From a checkpoint of a small image captioner.
Model: 64-pixel images, encoder activation geglu, encoder num experts 8, encoder patch size [4, 4], decoder norm rmsnorm, decoder activation silu.
Training: soap at rate 0.0017, batches of 64.
Data: trained on photos with spoken descriptions (Open Images, Localized Narratives), 50862 training examples, 18.0 epochs.
Rows from expert 6 of block 11 of the image encoder, named by matrix and row number. Rows with one number belong to one neuron. Each number is 50 + 15 x the weight over its row's rms, rounded and kept within 0 to 99. All counts start at 0. After the name is the row's rms in percent of the matrix's.
# gate: expert gate (encoder.blocks.11.mlp.gate, 8x512x256), inputs 128-191
# up: expert up (encoder.blocks.11.mlp.up, 8x512x256), inputs 128-191
# down: expert down (encoder.blocks.11.mlp.down, 8x256x512, transposed), outputs 128-191
gate.449 027:26 47 50 64 33 55 64 53 73 70 30 58 48 47 49 44 44 53 48 34 49 57 50 65 27 71 25 08 62 51 32 35 43 32 57 53 61 46 52 39 14 50 19 51 54 28 71 44 40 39 30 81 25 45 61 30 58 49 78 31 51 17 29 41
up.449 028:49 46 24 70 52 37 53 47 84 61 64 49 41 44 76 65 62 61 27 51 31 46 64 52 42 60 43 47 31 50 51 75 45 51 50 73 45 38 25 65 80 76 32 42 42 38 48 39 62 32 47 60 42 42 48 51 48 56 36 65 84 55 80 43
down.449 024:67 47 44 79 48 38 37 31 41 57 52 38 49 54 50 66 40 63 41 64 23 55 31 69 50 37 55 44 35 42 35 46 31 64 31 57 49 79 44 52 74 57 38 69 28 79 47 68 55 23 38 27 64 38 35 40 44 40 39 44 52 52 32 49
gate.450 030:46 20 46 25 21 44 51 52 37 61 46 36 53 39 67 53 69 49 69 40 62 40 26 49 38 52 21 33 83 57 87 76 70 57 39 51 50 29 60 35 55 62 29 27 49 51 15 58 31 57 40 73 14 37 73 63 39 53 38 37 62 28 56 52
up.450 030:52 84 48 30 29 23 76 42 63 39 69 21 49 40 65 42 21 62 76 49 60 24 31 31 34 54 44 29 48 46 29 39 39 84 64 48 38 40 54 43 40 62 51 47 49 57 34 51 64 37 37 57 54 23 68 77 49 22 54 14 53 54 55 52
down.450 024:42 28 32 39 52 66 98 62 68 26 63 66 62 57 49 45 21 42 38 31 73 51 49 82 55 45 72 26 41 61 72 53 64 54 57 31 65 57 79 38 43 51 52 29 77 51 28 75 38 56 45 52 22 59 61 51 53 30 53 54 51 81 62 70
gate.451 026:37 60 19 32 41 57 41 35 65 58 38 62 47 51 67 50 47 32 55 49 51 48 45 49 27 32 59 66 36 50 54 79 54 26 66 38 41 64 44 71 44 59 42 71 49 88 41 48 53 38 64 36 66 81 49 32 62 53 50 46 63 45 72 56
up.451 024:49 43 70 32 41 67 27 63 32 56 56 31 63 37 60 55 67 77 50 33 90 51 47 50 40 60 33 35 44 40 63 45 41 39 77 50 14 44 85 52 49 77 45 72 30 81 38 81 36 54 51 64 45 78 62 58 50 42 63 48 54 46 41 30
down.451 019:46 62 51 36 37 55 67 55 58 64 49 57 40 42 58 32 30 35 51 55 91 28 65 67 41 29 67 66 64 63 48 36 30 47 54 50 76 27 70 52 65 36 37 52 56 44 22 67 71 50 88 59 72 40 50 31 66 71 53 47 50 54 16 39
gate.452 026:58 70 49 41 50 57 53 42 69 53 57 70 76 47 48 46 40 49 52 26 40 33 38 59 37 70 53 64 48 40 50 83 40 53 44 46 52 54 48 60 48 49 51 51 86 58 48 69 32 58 27 39 48 58 55 19 49 53 64 59 45 43 41 31
up.452 026:68 47 40 26 51 71 66 52 36 31 45 40 31 31 43 60 79 21 60 51 57 38 21 52 30 37 46 56 53 27 59 72 59 48 64 58 68 59 30 59 73 21 66 54 51 52 38 12 36 56 53 46 26 26 52 71 67 45 42 55 47 47 25 39
down.452 022:65 29 37 39 33 47 41 37 49 58 70 17 80 48 24 57 06 57 19 18 72 48 25 46 48 51 37 61 41 46 45 54 74 38 48 60 51 58 77 29 28 61 46 60 53 53 16 40 63 72 62 64 46 63 46 42 30 74 43 55 53 54 50 37
gate.453 030:71 86 37 34 29 34 74 48 26 50 62 49 35 17 55 39 40 63 73 72 58 66 36 24 48 64 72 48 48 42 51 25 71 59 32 62 26 52 54 76 25 50 64 63 28 64 53 14 41 33 41 57 53 32 88 39 41 41 55 18 62 37 34 53
up.453 027:18 49 68 25 55 74 43 42 82 66 78 76 78 48 59 59 62 56 52 57 32 55 53 52 45 40 63 49 42 75 67 23 50 40 26 42 53 37 50 40 54 33 65 51 55 34 48 53 56 34 62 20 39 52 42 48 37 34 76 71 50 62 53 63
down.453 024:33 41 38 40 51 50 73 66 59 56 40 47 25 67 29 47 28 47 39 59 44 67 25 55 46 65 65 42 28 63 15 43 54 84 52 44 31 39 39 49 69 55 32 71 52 63 68 61 37 31 62 56 68 61 57 16 67 67 42 54 39 54 64 26
gate.454 031:39 45 78 15 40 35 37 61 48 43 59 57 56 73 47 42 36 47 52 70 42 69 53 65 42 25 42 42 63 55 73 55 63 24 55 40 49 46 46 38 35 43 76 31 61 49 40 50 32 42 72 50 68 80 23 59 47 36 75 52 40 64 27 41
up.454 026:68 29 69 52 50 05 68 45 50 66 59 46 45 68 31 54 71 53 64 44 37 58 34 58 37 34 77 44 29 44 57 48 47 32 56 75 68 48 52 58 27 58 71 58 43 65 45 68 38 21 79 58 57 37 76 51 63 29 59 27 41 47 60 39
down.454 023:41 74 60 43 57 33 33 54 47 47 51 41 07 70 77 37 58 70 47 15 32 63 41 28 48 50 40 60 55 63 50 68 84 82 42 47 79 36 46 33 40 33 66 69 41 39 36 47 32 78 43 34 38 50 71 83 32 73 59 31 38 48 51 37
gate.455 027:67 23 74 68 52 52 35 41 45 52 50 43 41 33 63 33 65 91 78 53 76 67 16 65 19 37 31 65 38 48 58 22 47 54 51 54 64 42 58 41 32 61 57 37 56 53 59 51 49 35 31 44 41 53 53 48 59 43 48 58 20 50 62 69
up.455 029:37 56 50 52 63 29 62 41 33 27 49 46 64 62 60 50 42 55 72 39 65 57 42 47 59 26 59 59 39 63 32 44 33 40 42 68 52 45 49 66 88 16 48 39 50 51 57 48 20 30 60 52 58 27 52 36 03 37 43 49 62 62 58 76
down.455 024:43 57 58 65 37 50 62 61 18 60 34 43 43 79 38 64 62 39 53 47 33 98 66 46 64 52 63 37 46 66 77 67 76 40 37 43 37 49 64 45 60 47 55 27 73 50 47 72 52 57 47 54 55 35 54 60 60 35 41 82 67 53 70 77
gate.456 030:61 37 30 46 53 41 50 27 31 52 50 76 45 46 43 47 52 42 64 53 45 60 60 59 34 48 49 55 49 57 52 39 32 52 49 69 32 41 49 52 76 77 11 70 31 57 27 53 67 41 56 49 43 80 55 55 40 64 47 63 55 67 28 57
up.456 029:50 50 56 48 49 29 51 63 73 04 78 71 73 51 61 49 36 44 61 37 57 48 34 23 55 51 66 74 38 74 53 47 39 34 26 38 69 40 51 43 73 38 58 41 57 59 46 86 50 40 49 66 19 13 48 75 47 21 65 28 42 62 60 36
down.456 025:38 38 39 63 75 45 62 58 47 54 38 65 40 29 78 61 40 55 59 51 72 45 68 47 48 60 25 49 61 49 24 65 38 62 44 49 52 34 54 64 66 34 57 42 72 73 50 61 49 53 56 63 61 32 42 39 62 71 30 60 98 27 47 45
gate.457 029:70 48 27 58 24 85 65 63 45 70 17 45 77 21 66 46 69 66 64 52 47 56 36 64 52 35 42 52 56 58 48 45 51 51 33 42 36 54 53 61 76 45 51 49 81 62 61 35 40 47 56 32 53 45 56 59 57 39 61 36 51 73 78 58
up.457 041:69 55 24 60 30 34 50 63 10 60 38 32 49 38 39 47 51 50 57 61 73 78 01 35 72 35 55 39 46 38 28 41 35 55 42 40 50 34 47 45 58 65 50 55 80 35 51 40 52 28 45 31 61 66 52 56 64 49 34 40 64 59 49 48
down.457 028:31 21 41 37 39 39 63 25 80 46 40 52 85 51 54 66 64 87 45 63 79 68 41 63 53 59 56 21 60 46 36 34 47 28 75 50 26 26 68 39 58 53 47 46 58 46 41 56 39 60 61 41 59 70 32 29 43 39 71 45 40 67 56 53
gate.458 034:56 54 64 73 58 45 43 64 67 41 46 58 38 41 31 47 65 26 58 53 29 69 45 51 25 45 59 31 35 52 63 36 71 57 52 31 50 56 34 48 73 44 49 73 24 44 43 64 62 67 40 43 56 74 62 55 59 47 45 64 36 89 65 64
up.458 035:55 47 49 49 59 36 73 55 52 66 84 64 55 46 36 33 62 38 37 78 35 33 77 53 36 32 42 54 38 38 37 93 61 55 61 55 47 57 37 46 64 51 40 43 46 55 54 54 47 62 57 37 09 52 50 50 33 65 50 42 49 24 67 72
down.458 025:37 25 54 33 32 65 32 62 65 43 41 58 34 55 48 53 58 56 60 42 54 34 36 23 49 46 32 25 50 47 63 61 57 24 45 47 47 62 63 54 39 49 54 64 67 30 47 36 31 48 77 45 36 59 58 60 61 52 26 43 34 47 18 47
gate.459 031:30 38 67 63 32 57 49 47 32 41 65 62 61 40 39 57 36 25 19 29 50 41 63 40 62 45 47 63 54 68 42 31 44 63 81 60 34 36 27 42 23 47 50 31 16 43 38 46 47 87 47 61 42 69 66 46 79 29 39 52 52 32 61 41
up.459 031:61 50 62 31 55 30 20 67 34 48 47 52 29 48 34 53 75 61 11 10 33 42 79 52 51 58 60 74 41 51 74 54 28 40 45 45 60 49 55 41 46 36 46 45 36 45 57 58 28 60 37 69 14 55 75 45 44 65 38 58 47 18 37 60
down.459 025:46 11 63 49 42 54 45 38 41 43 48 28 41 67 53 46 52 59 63 34 32 25 44 42 55 35 40 32 62 46 27 41 90 58 34 41 79 93 63 45 44 12 15 50 41 47 42 46 55 28 66 41 63 62 57 54 47 65 47 51 50 39 33 50
gate.460 028:50 86 66 49 29 39 61 42 69 69 36 53 58 48 66 48 55 25 77 30 41 36 35 59 50 62 38 65 27 50 43 46 37 71 40 49 65 66 55 79 60 41 40 53 45 62 46 42 50 95 52 72 42 27 48 70 63 46 47 44 66 75 42 28
up.460 028:70 59 56 25 48 47 26 60 38 59 36 33 25 51 33 43 34 32 37 49 37 68 31 58 55 34 66 57 36 49 66 64 47 67 47 77 61 49 30 69 40 57 65 54 58 35 56 18 70 59 46 11 72 53 50 61 43 45 56 72 49 44 59 57
down.460 025:26 78 52 36 62 69 78 54 77 49 56 64 50 08 27 82 59 40 54 54 89 55 41 38 39 61 52 37 55 48 47 68 30 83 38 55 73 38 55 29 52 62 55 56 60 50 69 30 43 52 35 43 76 43 44 21 55 72 43 58 55 43 46 28
gate.461 030:58 68 63 49 42 35 41 48 64 68 39 56 52 42 46 46 52 44 42 34 34 70 50 37 72 60 43 68 50 64 40 74 56 44 40 50 54 73 52 34 50 55 35 55 66 86 48 76 48 65 26 55 36 75 47 54 64 53 50 61 32 46 45 65
up.461 033:47 14 47 50 44 53 79 37 30 52 57 45 46 59 62 68 54 33 27 40 61 61 35 34 54 28 28 48 53 32 64 60 64 59 47 50 43 28 14 27 48 67 43 44 48 61 51 30 82 75 51 35 36 36 46 70 47 22 52 51 45 57 44 32
down.461 029:37 53 55 74 54 41 31 62 52 62 35 60 51 04 52 52 41 53 60 85 57 43 31 34 40 48 41 53 44 27 57 64 65 94 36 57 48 43 62 32 86 32 64 24 73 42 50 27 42 39 68 30 54 34 50 42 30 99 40 55 74 58 47 60
gate.462 136:69 04 59 50 30 72 58 47 48 21 75 47 47 36 44 45 63 46 54 69 75 45 50 38 40 10 43 70 62 32 53 39 33 62 51 64 34 68 40 60 35 48 67 67 43 39 51 54 53 91 67 53 60 47 48 58 74 28 50 52 60 48 70 50
up.462 134:49 79 58 38 50 35 67 54 83 70 25 55 54 52 57 64 32 33 46 29 45 59 51 55 56 94 59 32 22 57 40 52 71 43 53 50 61 22 68 35 55 52 51 53 59 47 59 55 40 03 31 58 41 38 47 32 27 75 51 39 51 78 36 48
down.462 152:34 21 48 43 52 61 58 63 30 59 47 51 26 52 44 61 45 65 63 49 36 30 15 70 48 66 59 38 62 63 73 27 46 39 45 47 38 46 42 75 55 49 24 50 62 50 46 36 34 48 33 64 42 53 46 29 61 45 33 61 31 54 39 46
gate.463 030:65 28 34 74 74 41 10 54 47 28 35 34 57 41 78 70 61 43 34 49 55 39 60 64 34 65 46 49 50 54 75 59 71 57 69 27 59 44 19 44 53 35 43 70 50 36 59 47 25 69 15 62 52 82 47 59 68 45 58 60 63 26 51 40
up.463 034:34 56 57 54 42 65 52 50 42 24 58 42 66 37 36 51 64 51 44 68 68 51 70 42 42 38 48 34 65 33 28 50 62 56 31 88 88 41 49 56 63 56 57 28 48 50 59 72 70 61 75 54 59 46 53 22 46 44 65 64 37 49 35 69
down.463 030:59 84 35 33 75 17 46 48 41 43 50 65 42 32 42 23 28 28 41 65 48 48 57 44 72 45 65 47 55 28 70 35 65 57 44 75 33 69 86 50 61 66 38 41 72 48 40 84 48 40 51 42 32 29 34 62 52 22 36 54 69 57 54 38
gate.464 029:28 33 40 31 24 50 60 49 64 42 50 24 62 14 52 47 47 64 38 39 49 34 61 60 64 54 26 66 35 60 60 80 32 52 76 45 38 57 36 59 97 16 22 40 27 45 87 62 58 51 64 41 41 45 45 50 59 41 42 46 64 38 40 35
up.464 030:61 46 57 28 15 42 55 48 39 44 48 41 48 43 53 66 72 48 46 49 44 58 69 35 41 34 59 54 64 67 57 75 49 49 58 33 62 21 55 49 51 37 64 52 33 56 56 36 24 82 51 45 39 60 48 35 92 77 36 69 56 50 54 48
down.464 026:43 48 42 43 35 48 50 52 51 25 48 70 48 55 27 66 36 71 66 35 56 66 56 22 41 45 28 33 53 64 75 69 70 52 63 54 38 36 72 53 27 48 57 25 38 58 25 46 51 40 71 41 54 21 36 50 73 76 42 63 50 41 64 47
gate.465 024:71 59 24 38 40 56 44 57 59 86 55 46 31 20 42 61 22 53 52 40 91 54 31 54 43 57 31 29 34 43 64 40 41 40 24 36 88 44 41 44 48 80 45 47 61 51 46 44 21 41 49 61 82 48 37 58 69 35 56 55 58 52 11 67
up.465 023:63 46 38 27 58 54 79 31 55 45 45 56 74 56 49 50 53 52 83 44 40 34 39 49 28 40 57 44 49 44 50 51 30 61 43 62 39 62 58 53 54 37 40 27 27 37 59 31 37 43 34 50 31 59 47 71 50 30 34 71 70 29 51 64
down.465 020:58 48 57 75 61 43 53 45 48 54 43 59 51 34 50 60 39 37 38 63 36 26 44 35 51 48 72 31 36 31 45 56 71 62 57 52 45 34 56 47 61 48 48 69 58 45 56 55 35 45 40 60 41 57 44 49 54 32 55 09 40 24 62 49
gate.466 025:59 30 52 49 40 47 45 45 69 47 51 43 63 42 33 58 18 48 43 48 40 39 36 30 29 60 41 51 70 22 56 38 63 57 57 62 46 44 45 25 32 55 50 42 59 82 35 75 68 37 58 65 52 46 51 54 38 38 43 36 51 46 64 29
up.466 024:36 49 76 57 50 78 71 33 03 73 48 65 45 17 51 47 66 41 58 34 53 48 44 79 48 11 43 64 62 55 79 38 63 60 56 44 74 87 51 34 82 51 65 24 54 63 67 35 78 52 27 64 33 57 66 41 38 60 54 38 14 60 26 62
down.466 021:41 43 65 31 35 79 52 60 15 24 41 62 53 42 47 50 49 17 28 73 22 78 32 34 78 46 44 60 26 56 47 63 67 21 48 27 33 30 58 67 45 43 28 30 23 67 41 59 61 51 61 32 56 71 43 60 42 63 31 57 44 33 59 44
gate.467 033:38 50 40 25 62 20 31 34 36 65 40 49 34 44 44 45 55 41 52 69 86 82 29 55 45 27 42 60 55 53 57 85 51 27 43 57 39 44 53 53 58 70 48 73 85 40 45 42 45 24 99 52 66 77 54 89 44 77 51 47 59 63 37 71
up.467 025:82 59 37 27 48 28 66 54 26 54 22 83 58 60 53 36 48 64 40 53 73 52 49 61 43 68 78 53 36 46 46 65 67 54 68 71 41 49 51 54 70 79 47 33 37 43 41 46 62 13 59 51 67 65 52 76 28 54 38 32 49 50 29 37
down.467 024:58 56 79 62 47 25 13 57 49 62 65 20 43 72 42 53 25 61 41 39 51 82 58 49 56 76 35 56 43 60 18 39 50 26 68 80 48 50 60 68 65 31 70 60 59 59 71 37 36 24 53 53 47 55 03 70 42 67 54 30 30 22 73 37
gate.468 024:50 72 65 28 36 51 55 51 54 41 29 56 28 38 35 54 55 60 63 44 51 52 65 47 58 43 38 65 55 60 46 29 80 35 69 39 42 47 35 53 53 25 47 54 41 40 65 60 51 87 53 34 40 42 28 46 37 44 59 37 35 55 50 56
up.468 025:71 50 32 33 35 52 55 45 54 57 32 57 54 29 71 50 27 50 69 78 34 38 21 58 66 21 63 34 47 46 44 66 40 49 59 42 46 36 32 38 28 63 85 41 37 65 65 42 13 36 49 36 49 35 73 60 43 56 40 51 62 61 66 62
down.468 023:45 74 21 38 59 60 34 59 63 54 46 54 47 49 60 34 47 51 39 77 37 51 47 49 32 45 52 66 71 44 68 63 32 56 27 68 61 55 26 57 49 72 53 76 50 87 35 66 89 46 40 46 46 43 42 45 45 46 49 28 79 59 59 45
gate.469 026:39 45 11 39 42 52 37 28 37 92 55 63 46 40 35 42 27 57 37 37 29 61 71 41 41 62 59 66 39 44 51 50 20 50 44 55 59 40 34 44 37 53 61 31 72 39 47 27 25 77 49 60 45 51 51 60 14 41 58 46 69 43 54 24
up.469 026:52 45 54 35 46 45 81 72 35 76 57 50 51 44 66 31 49 36 39 43 40 58 48 39 39 34 68 56 46 60 59 53 73 38 74 18 67 68 30 47 52 40 41 39 56 68 40 54 52 73 72 50 34 56 42 58 46 38 28 26 66 53 44 48
down.469 022:49 41 64 54 69 64 61 55 33 28 46 82 53 52 38 36 68 74 61 39 58 55 43 61 45 58 29 46 57 54 41 63 11 44 56 75 46 49 55 46 44 16 69 62 39 61 52 41 47 61 65 44 61 51 56 68 71 21 70 35 49 30 77 58
gate.470 039:43 46 55 49 33 58 31 22 52 68 56 75 78 57 63 43 54 55 57 64 46 66 46 58 51 40 46 52 57 71 63 85 56 47 40 58 71 61 72 76 81 55 48 51 58 51 60 58 45 36 78 50 59 56 34 52 52 71 46 61 48 40 44 44
up.470 066:50 50 28 41 53 55 33 61 49 53 55 40 37 50 27 46 65 44 41 46 60 44 42 47 63 58 56 60 48 67 49 67 21 49 51 25 52 59 59 49 15 70 39 64 51 33 50 27 69 28 26 45 60 71 62 66 40 57 45 80 63 57 66 38
down.470 032:59 19 46 63 29 56 42 52 37 73 83 42 73 60 55 60 66 68 37 64 63 67 47 53 60 60 54 44 46 43 51 69 35 71 43 59 43 47 56 87 66 40 38 28 67 59 63 55 57 94 54 73 36 45 55 61 72 39 49 53 62 42 57 35
gate.471 036:44 50 38 43 45 65 57 55 42 53 35 39 36 49 36 57 50 64 58 67 45 49 52 35 23 55 53 59 55 51 59 42 89 64 74 46 66 64 44 50 60 41 54 40 46 56 44 35 50 66 53 46 34 51 46 31 84 19 44 63 19 48 55 47
up.471 033:54 14 42 62 54 59 54 46 39 57 45 44 45 37 56 40 49 58 55 31 40 51 57 55 48 72 43 71 31 32 29 32 74 42 51 34 35 62 69 56 70 39 23 61 62 49 67 53 65 67 27 40 55 47 74 59 41 60 55 45 59 58 36 42
down.471 034:52 53 38 69 54 43 77 36 71 59 57 15 46 61 48 55 71 20 38 44 47 49 45 50 76 50 57 55 60 32 56 58 84 62 53 42 61 67 48 62 63 68 11 31 52 43 40 41 42 54 52 42 28 45 45 46 61 71 33 32 80 46 32 54
gate.472 029:36 44 56 64 57 28 49 48 44 67 58 63 48 39 38 49 34 63 57 41 63 53 63 63 51 57 57 28 75 37 45 51 67 70 87 43 50 51 39 39 38 31 28 41 56 40 65 37 64 27 43 42 59 33 56 42 54 51 38 34 59 73 59 48
up.472 031:48 69 38 52 68 54 36 47 38 40 73 41 64 45 58 59 52 47 89 41 34 29 51 51 41 51 46 61 62 56 51 46 54 81 51 71 48 44 61 39 65 39 34 43 33 13 59 39 50 55 41 37 50 57 68 41 57 44 50 71 63 67 47 29
down.472 023:67 53 43 47 40 73 68 72 44 49 49 52 48 78 30 48 40 45 56 67 55 40 42 46 70 22 72 27 54 61 56 70 26 51 35 23 49 26 55 49 67 48 47 67 19 31 91 59 52 50 50 32 43 43 36 81 73 43 38 84 28 59 28 61
gate.473 027:49 63 66 83 46 43 42 35 55 51 65 44 49 69 44 55 48 50 49 40 22 87 72 56 29 73 47 62 47 43 48 21 70 62 44 64 48 70 57 29 66 00 64 51 45 60 30 44 47 46 60 56 56 59 21 29 69 64 61 81 39 57 37 47
up.473 027:46 60 53 43 28 37 42 54 59 60 54 26 83 46 82 37 65 58 45 52 69 19 47 72 58 28 71 74 69 42 55 49 58 48 56 55 46 75 41 40 34 41 45 44 62 80 46 53 33 34 63 58 56 54 29 38 48 54 37 33 25 56 58 34
down.473 023:24 49 58 46 44 55 29 52 51 62 39 50 99 37 53 43 55 46 41 49 39 63 56 62 28 82 51 28 18 42 39 38 50 45 54 37 38 51 41 46 51 52 70 53 42 52 53 39 74 30 41 47 45 52 35 43 46 57 45 35 45 08 24 52
gate.474 032:84 33 74 63 28 48 53 69 61 44 47 45 52 28 63 74 58 43 54 43 40 57 77 39 42 38 65 47 58 40 34 67 46 40 25 67 79 46 68 52 76 45 77 59 50 65 43 48 58 66 73 58 43 15 45 55 56 27 75 59 61 74 42 62
up.474 029:54 22 45 72 69 55 44 56 27 30 32 66 34 41 41 32 49 49 34 60 41 46 54 74 53 44 31 61 27 64 46 42 20 45 87 40 71 46 68 72 59 80 62 68 57 45 41 46 37 55 48 59 13 56 53 54 81 54 21 54 72 33 65 38
down.474 023:45 43 71 34 61 40 25 42 56 75 36 45 77 58 65 59 63 49 49 51 56 73 32 47 65 16 27 50 60 74 48 64 57 45 73 54 55 32 52 56 65 48 50 34 44 68 58 38 45 86 73 25 33 39 62 54 46 40 83 27 43 32 48 69
gate.475 030:67 21 25 32 47 50 43 44 39 63 68 58 40 42 46 53 41 60 37 44 63 49 50 55 48 44 25 55 69 49 58 37 49 69 69 54 42 31 56 51 33 58 63 55 52 43 32 24 52 15 54 62 71 61 52 60 66 52 55 64 59 60 45 69
up.475 034:50 35 59 37 45 48 46 28 30 60 74 71 65 27 40 62 21 33 38 44 54 37 75 43 35 48 51 41 54 45 40 38 51 49 44 39 47 42 40 62 64 65 75 71 33 53 61 81 39 63 37 41 11 25 46 34 59 62 25 34 49 37 40 56
down.475 026:38 18 53 51 27 24 49 57 30 35 36 52 15 34 29 61 32 60 41 42 41 39 57 47 71 43 39 63 66 49 53 47 59 80 42 70 45 73 35 43 70 32 59 62 65 63 72 19 58 04 62 59 81 58 38 33 54 42 59 69 60 29 37 38
gate.476 025:46 33 53 58 46 42 69 46 27 44 75 68 43 55 51 65 40 43 37 59 42 51 80 45 73 55 49 33 46 44 31 35 44 58 61 67 69 66 54 54 40 38 65 24 50 53 43 52 47 67 74 29 40 15 50 68 36 34 58 65 37 47 65 31
up.476 026:57 45 62 37 54 56 51 18 76 55 63 67 43 23 37 64 60 64 46 42 90 29 25 43 60 33 29 49 58 39 28 41 60 51 65 59 49 42 60 72 47 64 57 37 70 39 45 43 59 36 47 41 43 72 43 55 50 44 39 27 40 51 53 28
down.476 024:55 64 31 54 64 45 59 51 42 20 67 75 60 80 41 35 49 18 76 57 54 32 73 36 56 50 71 68 57 45 37 49 34 67 39 56 43 60 31 36 24 50 65 48 59 64 57 68 53 13 40 79 40 27 51 51 60 37 45 68 43 71 68 60
gate.477 032:54 39 56 65 59 52 27 53 42 42 48 45 52 74 37 51 52 56 71 35 52 52 59 44 53 48 51 39 43 44 53 71 57 48 44 48 64 43 70 55 34 29 45 40 63 52 55 45 41 34 32 49 63 49 58 55 34 79 57 54 42 45 54 64
up.477 033:38 55 67 44 37 45 71 50 77 55 47 13 40 37 38 54 52 45 54 65 51 58 72 45 46 61 48 64 42 46 20 41 55 45 69 55 74 64 52 44 35 82 66 54 65 41 57 30 48 59 54 65 35 55 63 66 69 56 59 62 56 70 20 68
down.477 031:33 56 60 47 61 49 46 22 55 57 50 64 39 55 55 49 46 56 53 41 35 87 74 41 63 63 57 59 64 77 17 58 42 62 44 60 50 60 63 90 31 56 44 48 56 38 40 63 34 52 60 68 31 70 53 71 49 21 37 58 55 61 73 41
gate.478 032:69 55 55 26 14 40 50 16 60 61 56 50 53 28 53 36 48 25 46 54 60 56 33 57 53 40 27 47 46 53 56 36 53 53 46 51 64 41 52 32 46 44 47 57 37 63 72 55 59 43 42 28 30 54 45 72 12 67 47 09 79 31 50 50
up.478 033:60 47 70 43 46 29 62 56 21 56 52 89 75 35 70 46 43 72 55 44 72 72 29 38 72 04 49 61 46 56 60 43 74 45 59 34 40 61 51 56 37 53 47 46 39 40 44 75 41 32 64 64 48 50 56 48 40 34 39 59 49 36 52 46
down.478 027:45 54 81 46 30 54 47 33 67 57 39 50 47 41 51 36 47 61 59 71 45 61 33 18 47 57 44 45 19 40 42 50 75 99 47 56 50 46 73 61 71 40 45 61 47 33 56 16 46 30 40 50 45 53 55 76 68 73 30 26 56 47 70 44
gate.479 053:41 59 71 48 71 27 41 65 49 54 67 24 64 30 60 83 51 39 38 54 70 28 54 55 48 51 46 21 40 61 44 52 48 56 59 70 74 43 41 61 52 40 41 62 39 62 32 62 39 12 40 36 43 42 58 58 54 19 58 24 54 57 47 46
up.479 054:36 44 61 41 62 35 48 70 40 51 49 34 38 19 52 63 70 50 46 50 64 44 48 48 54 47 52 44 43 46 52 81 80 34 58 56 77 33 42 48 41 33 58 37 45 55 40 58 55 65 31 53 34 38 66 58 40 32 76 21 62 38 35 43
down.479 060:38 52 55 27 50 69 56 59 54 60 74 41 27 59 44 48 39 20 47 28 29 30 69 63 79 47 76 46 67 61 35 56 09 47 53 79 86 51 22 43 30 70 67 78 37 61 50 68 53 37 44 43 57 70 52 54 60 32 44 51 55 45 33 54
gate.480 042:75 45 48 54 43 41 65 30 39 46 69 44 52 46 21 78 43 39 47 44 70 40 37 66 60 52 65 64 29 62 41 45 33 64 30 35 53 47 48 73 47 70 40 56 56 59 68 58 52 45 62 44 60 25 73 62 59 49 51 42 55 85 44 47
up.480 036:55 24 46 52 50 52 35 35 69 63 57 75 45 34 35 51 42 40 48 58 51 38 36 46 44 41 37 41 57 30 66 78 39 35 49 32 41 39 45 47 35 52 36 44 43 54 25 55 70 54 33 35 47 20 52 45 67 32 49 68 46 44 64 33
down.480 031:36 65 40 46 37 42 41 46 22 59 63 63 29 60 74 44 60 40 53 33 47 37 46 59 53 56 64 77 51 42 59 40 54 61 43 36 79 62 46 36 70 56 30 29 77 64 50 35 32 50 76 61 71 51 48 45 25 65 43 30 49 59 43 52
gate.481 027:50 50 66 66 44 23 41 43 68 80 63 40 50 81 59 16 47 19 76 42 60 68 62 38 14 58 27 53 30 53 53 45 31 29 29 45 63 48 51 54 28 45 34 28 53 21 27 63 66 32 51 61 27 62 54 77 42 46 61 25 29 62 51 57
up.481 028:46 44 57 60 57 49 16 32 42 29 54 56 56 32 39 26 32 29 50 44 35 31 50 32 48 26 45 59 50 37 33 44 30 62 72 75 57 53 59 61 55 52 52 38 60 81 57 71 55 36 74 67 58 59 43 42 71 65 59 48 60 29 48 69
down.481 022:75 77 47 67 52 27 40 49 47 62 27 84 37 46 40 61 39 56 35 54 52 43 61 57 46 16 66 28 46 65 45 57 65 45 38 56 51 30 65 48 34 11 38 39 62 54 54 46 47 55 50 46 62 49 39 81 59 25 36 62 77 26 32 48
gate.482 028:41 59 70 53 41 47 76 51 37 54 58 47 50 54 71 80 41 70 40 29 42 57 49 45 55 29 55 38 35 36 66 35 39 37 16 68 39 74 59 44 46 74 63 45 66 54 70 62 53 17 74 49 52 43 45 53 71 56 59 78 33 33 27 66
up.482 027:15 78 49 63 49 60 62 45 07 56 63 21 48 57 43 69 53 44 45 38 33 54 60 18 61 62 52 53 38 38 25 32 37 24 30 71 52 56 51 58 35 48 58 74 56 52 59 33 64 26 38 56 58 47 57 22 57 32 45 09 63 40 69 39
down.482 024:69 18 54 48 66 47 71 44 86 50 40 72 47 43 40 49 45 50 32 66 46 29 43 52 47 39 49 47 35 46 60 21 61 32 47 63 56 57 77 66 67 59 36 38 46 46 13 25 48 12 46 37 52 47 56 21 49 60 61 52 63 45 40 68
gate.483 037:69 50 46 44 60 60 59 66 57 46 45 44 59 42 75 51 41 48 62 47 74 42 36 63 62 71 62 48 57 41 69 55 52 69 43 62 65 35 63 52 49 56 48 38 58 37 55 63 59 09 63 48 49 71 69 51 49 75 36 57 39 26 27 49
up.483 033:62 46 45 54 65 32 52 53 71 90 21 50 57 78 64 53 44 48 62 58 47 50 60 45 31 31 57 50 48 42 35 87 22 30 43 59 34 49 15 42 65 62 44 23 84 44 51 41 52 38 46 59 47 88 43 58 44 61 36 45 51 56 51 55
down.483 027:68 56 63 27 40 43 43 42 69 35 52 31 41 72 34 65 72 42 50 58 41 25 34 32 53 39 37 46 54 59 61 77 40 61 39 56 19 31 43 32 11 63 65 45 34 60 35 48 28 42 63 66 34 44 80 52 48 53 55 30 37 48 27 42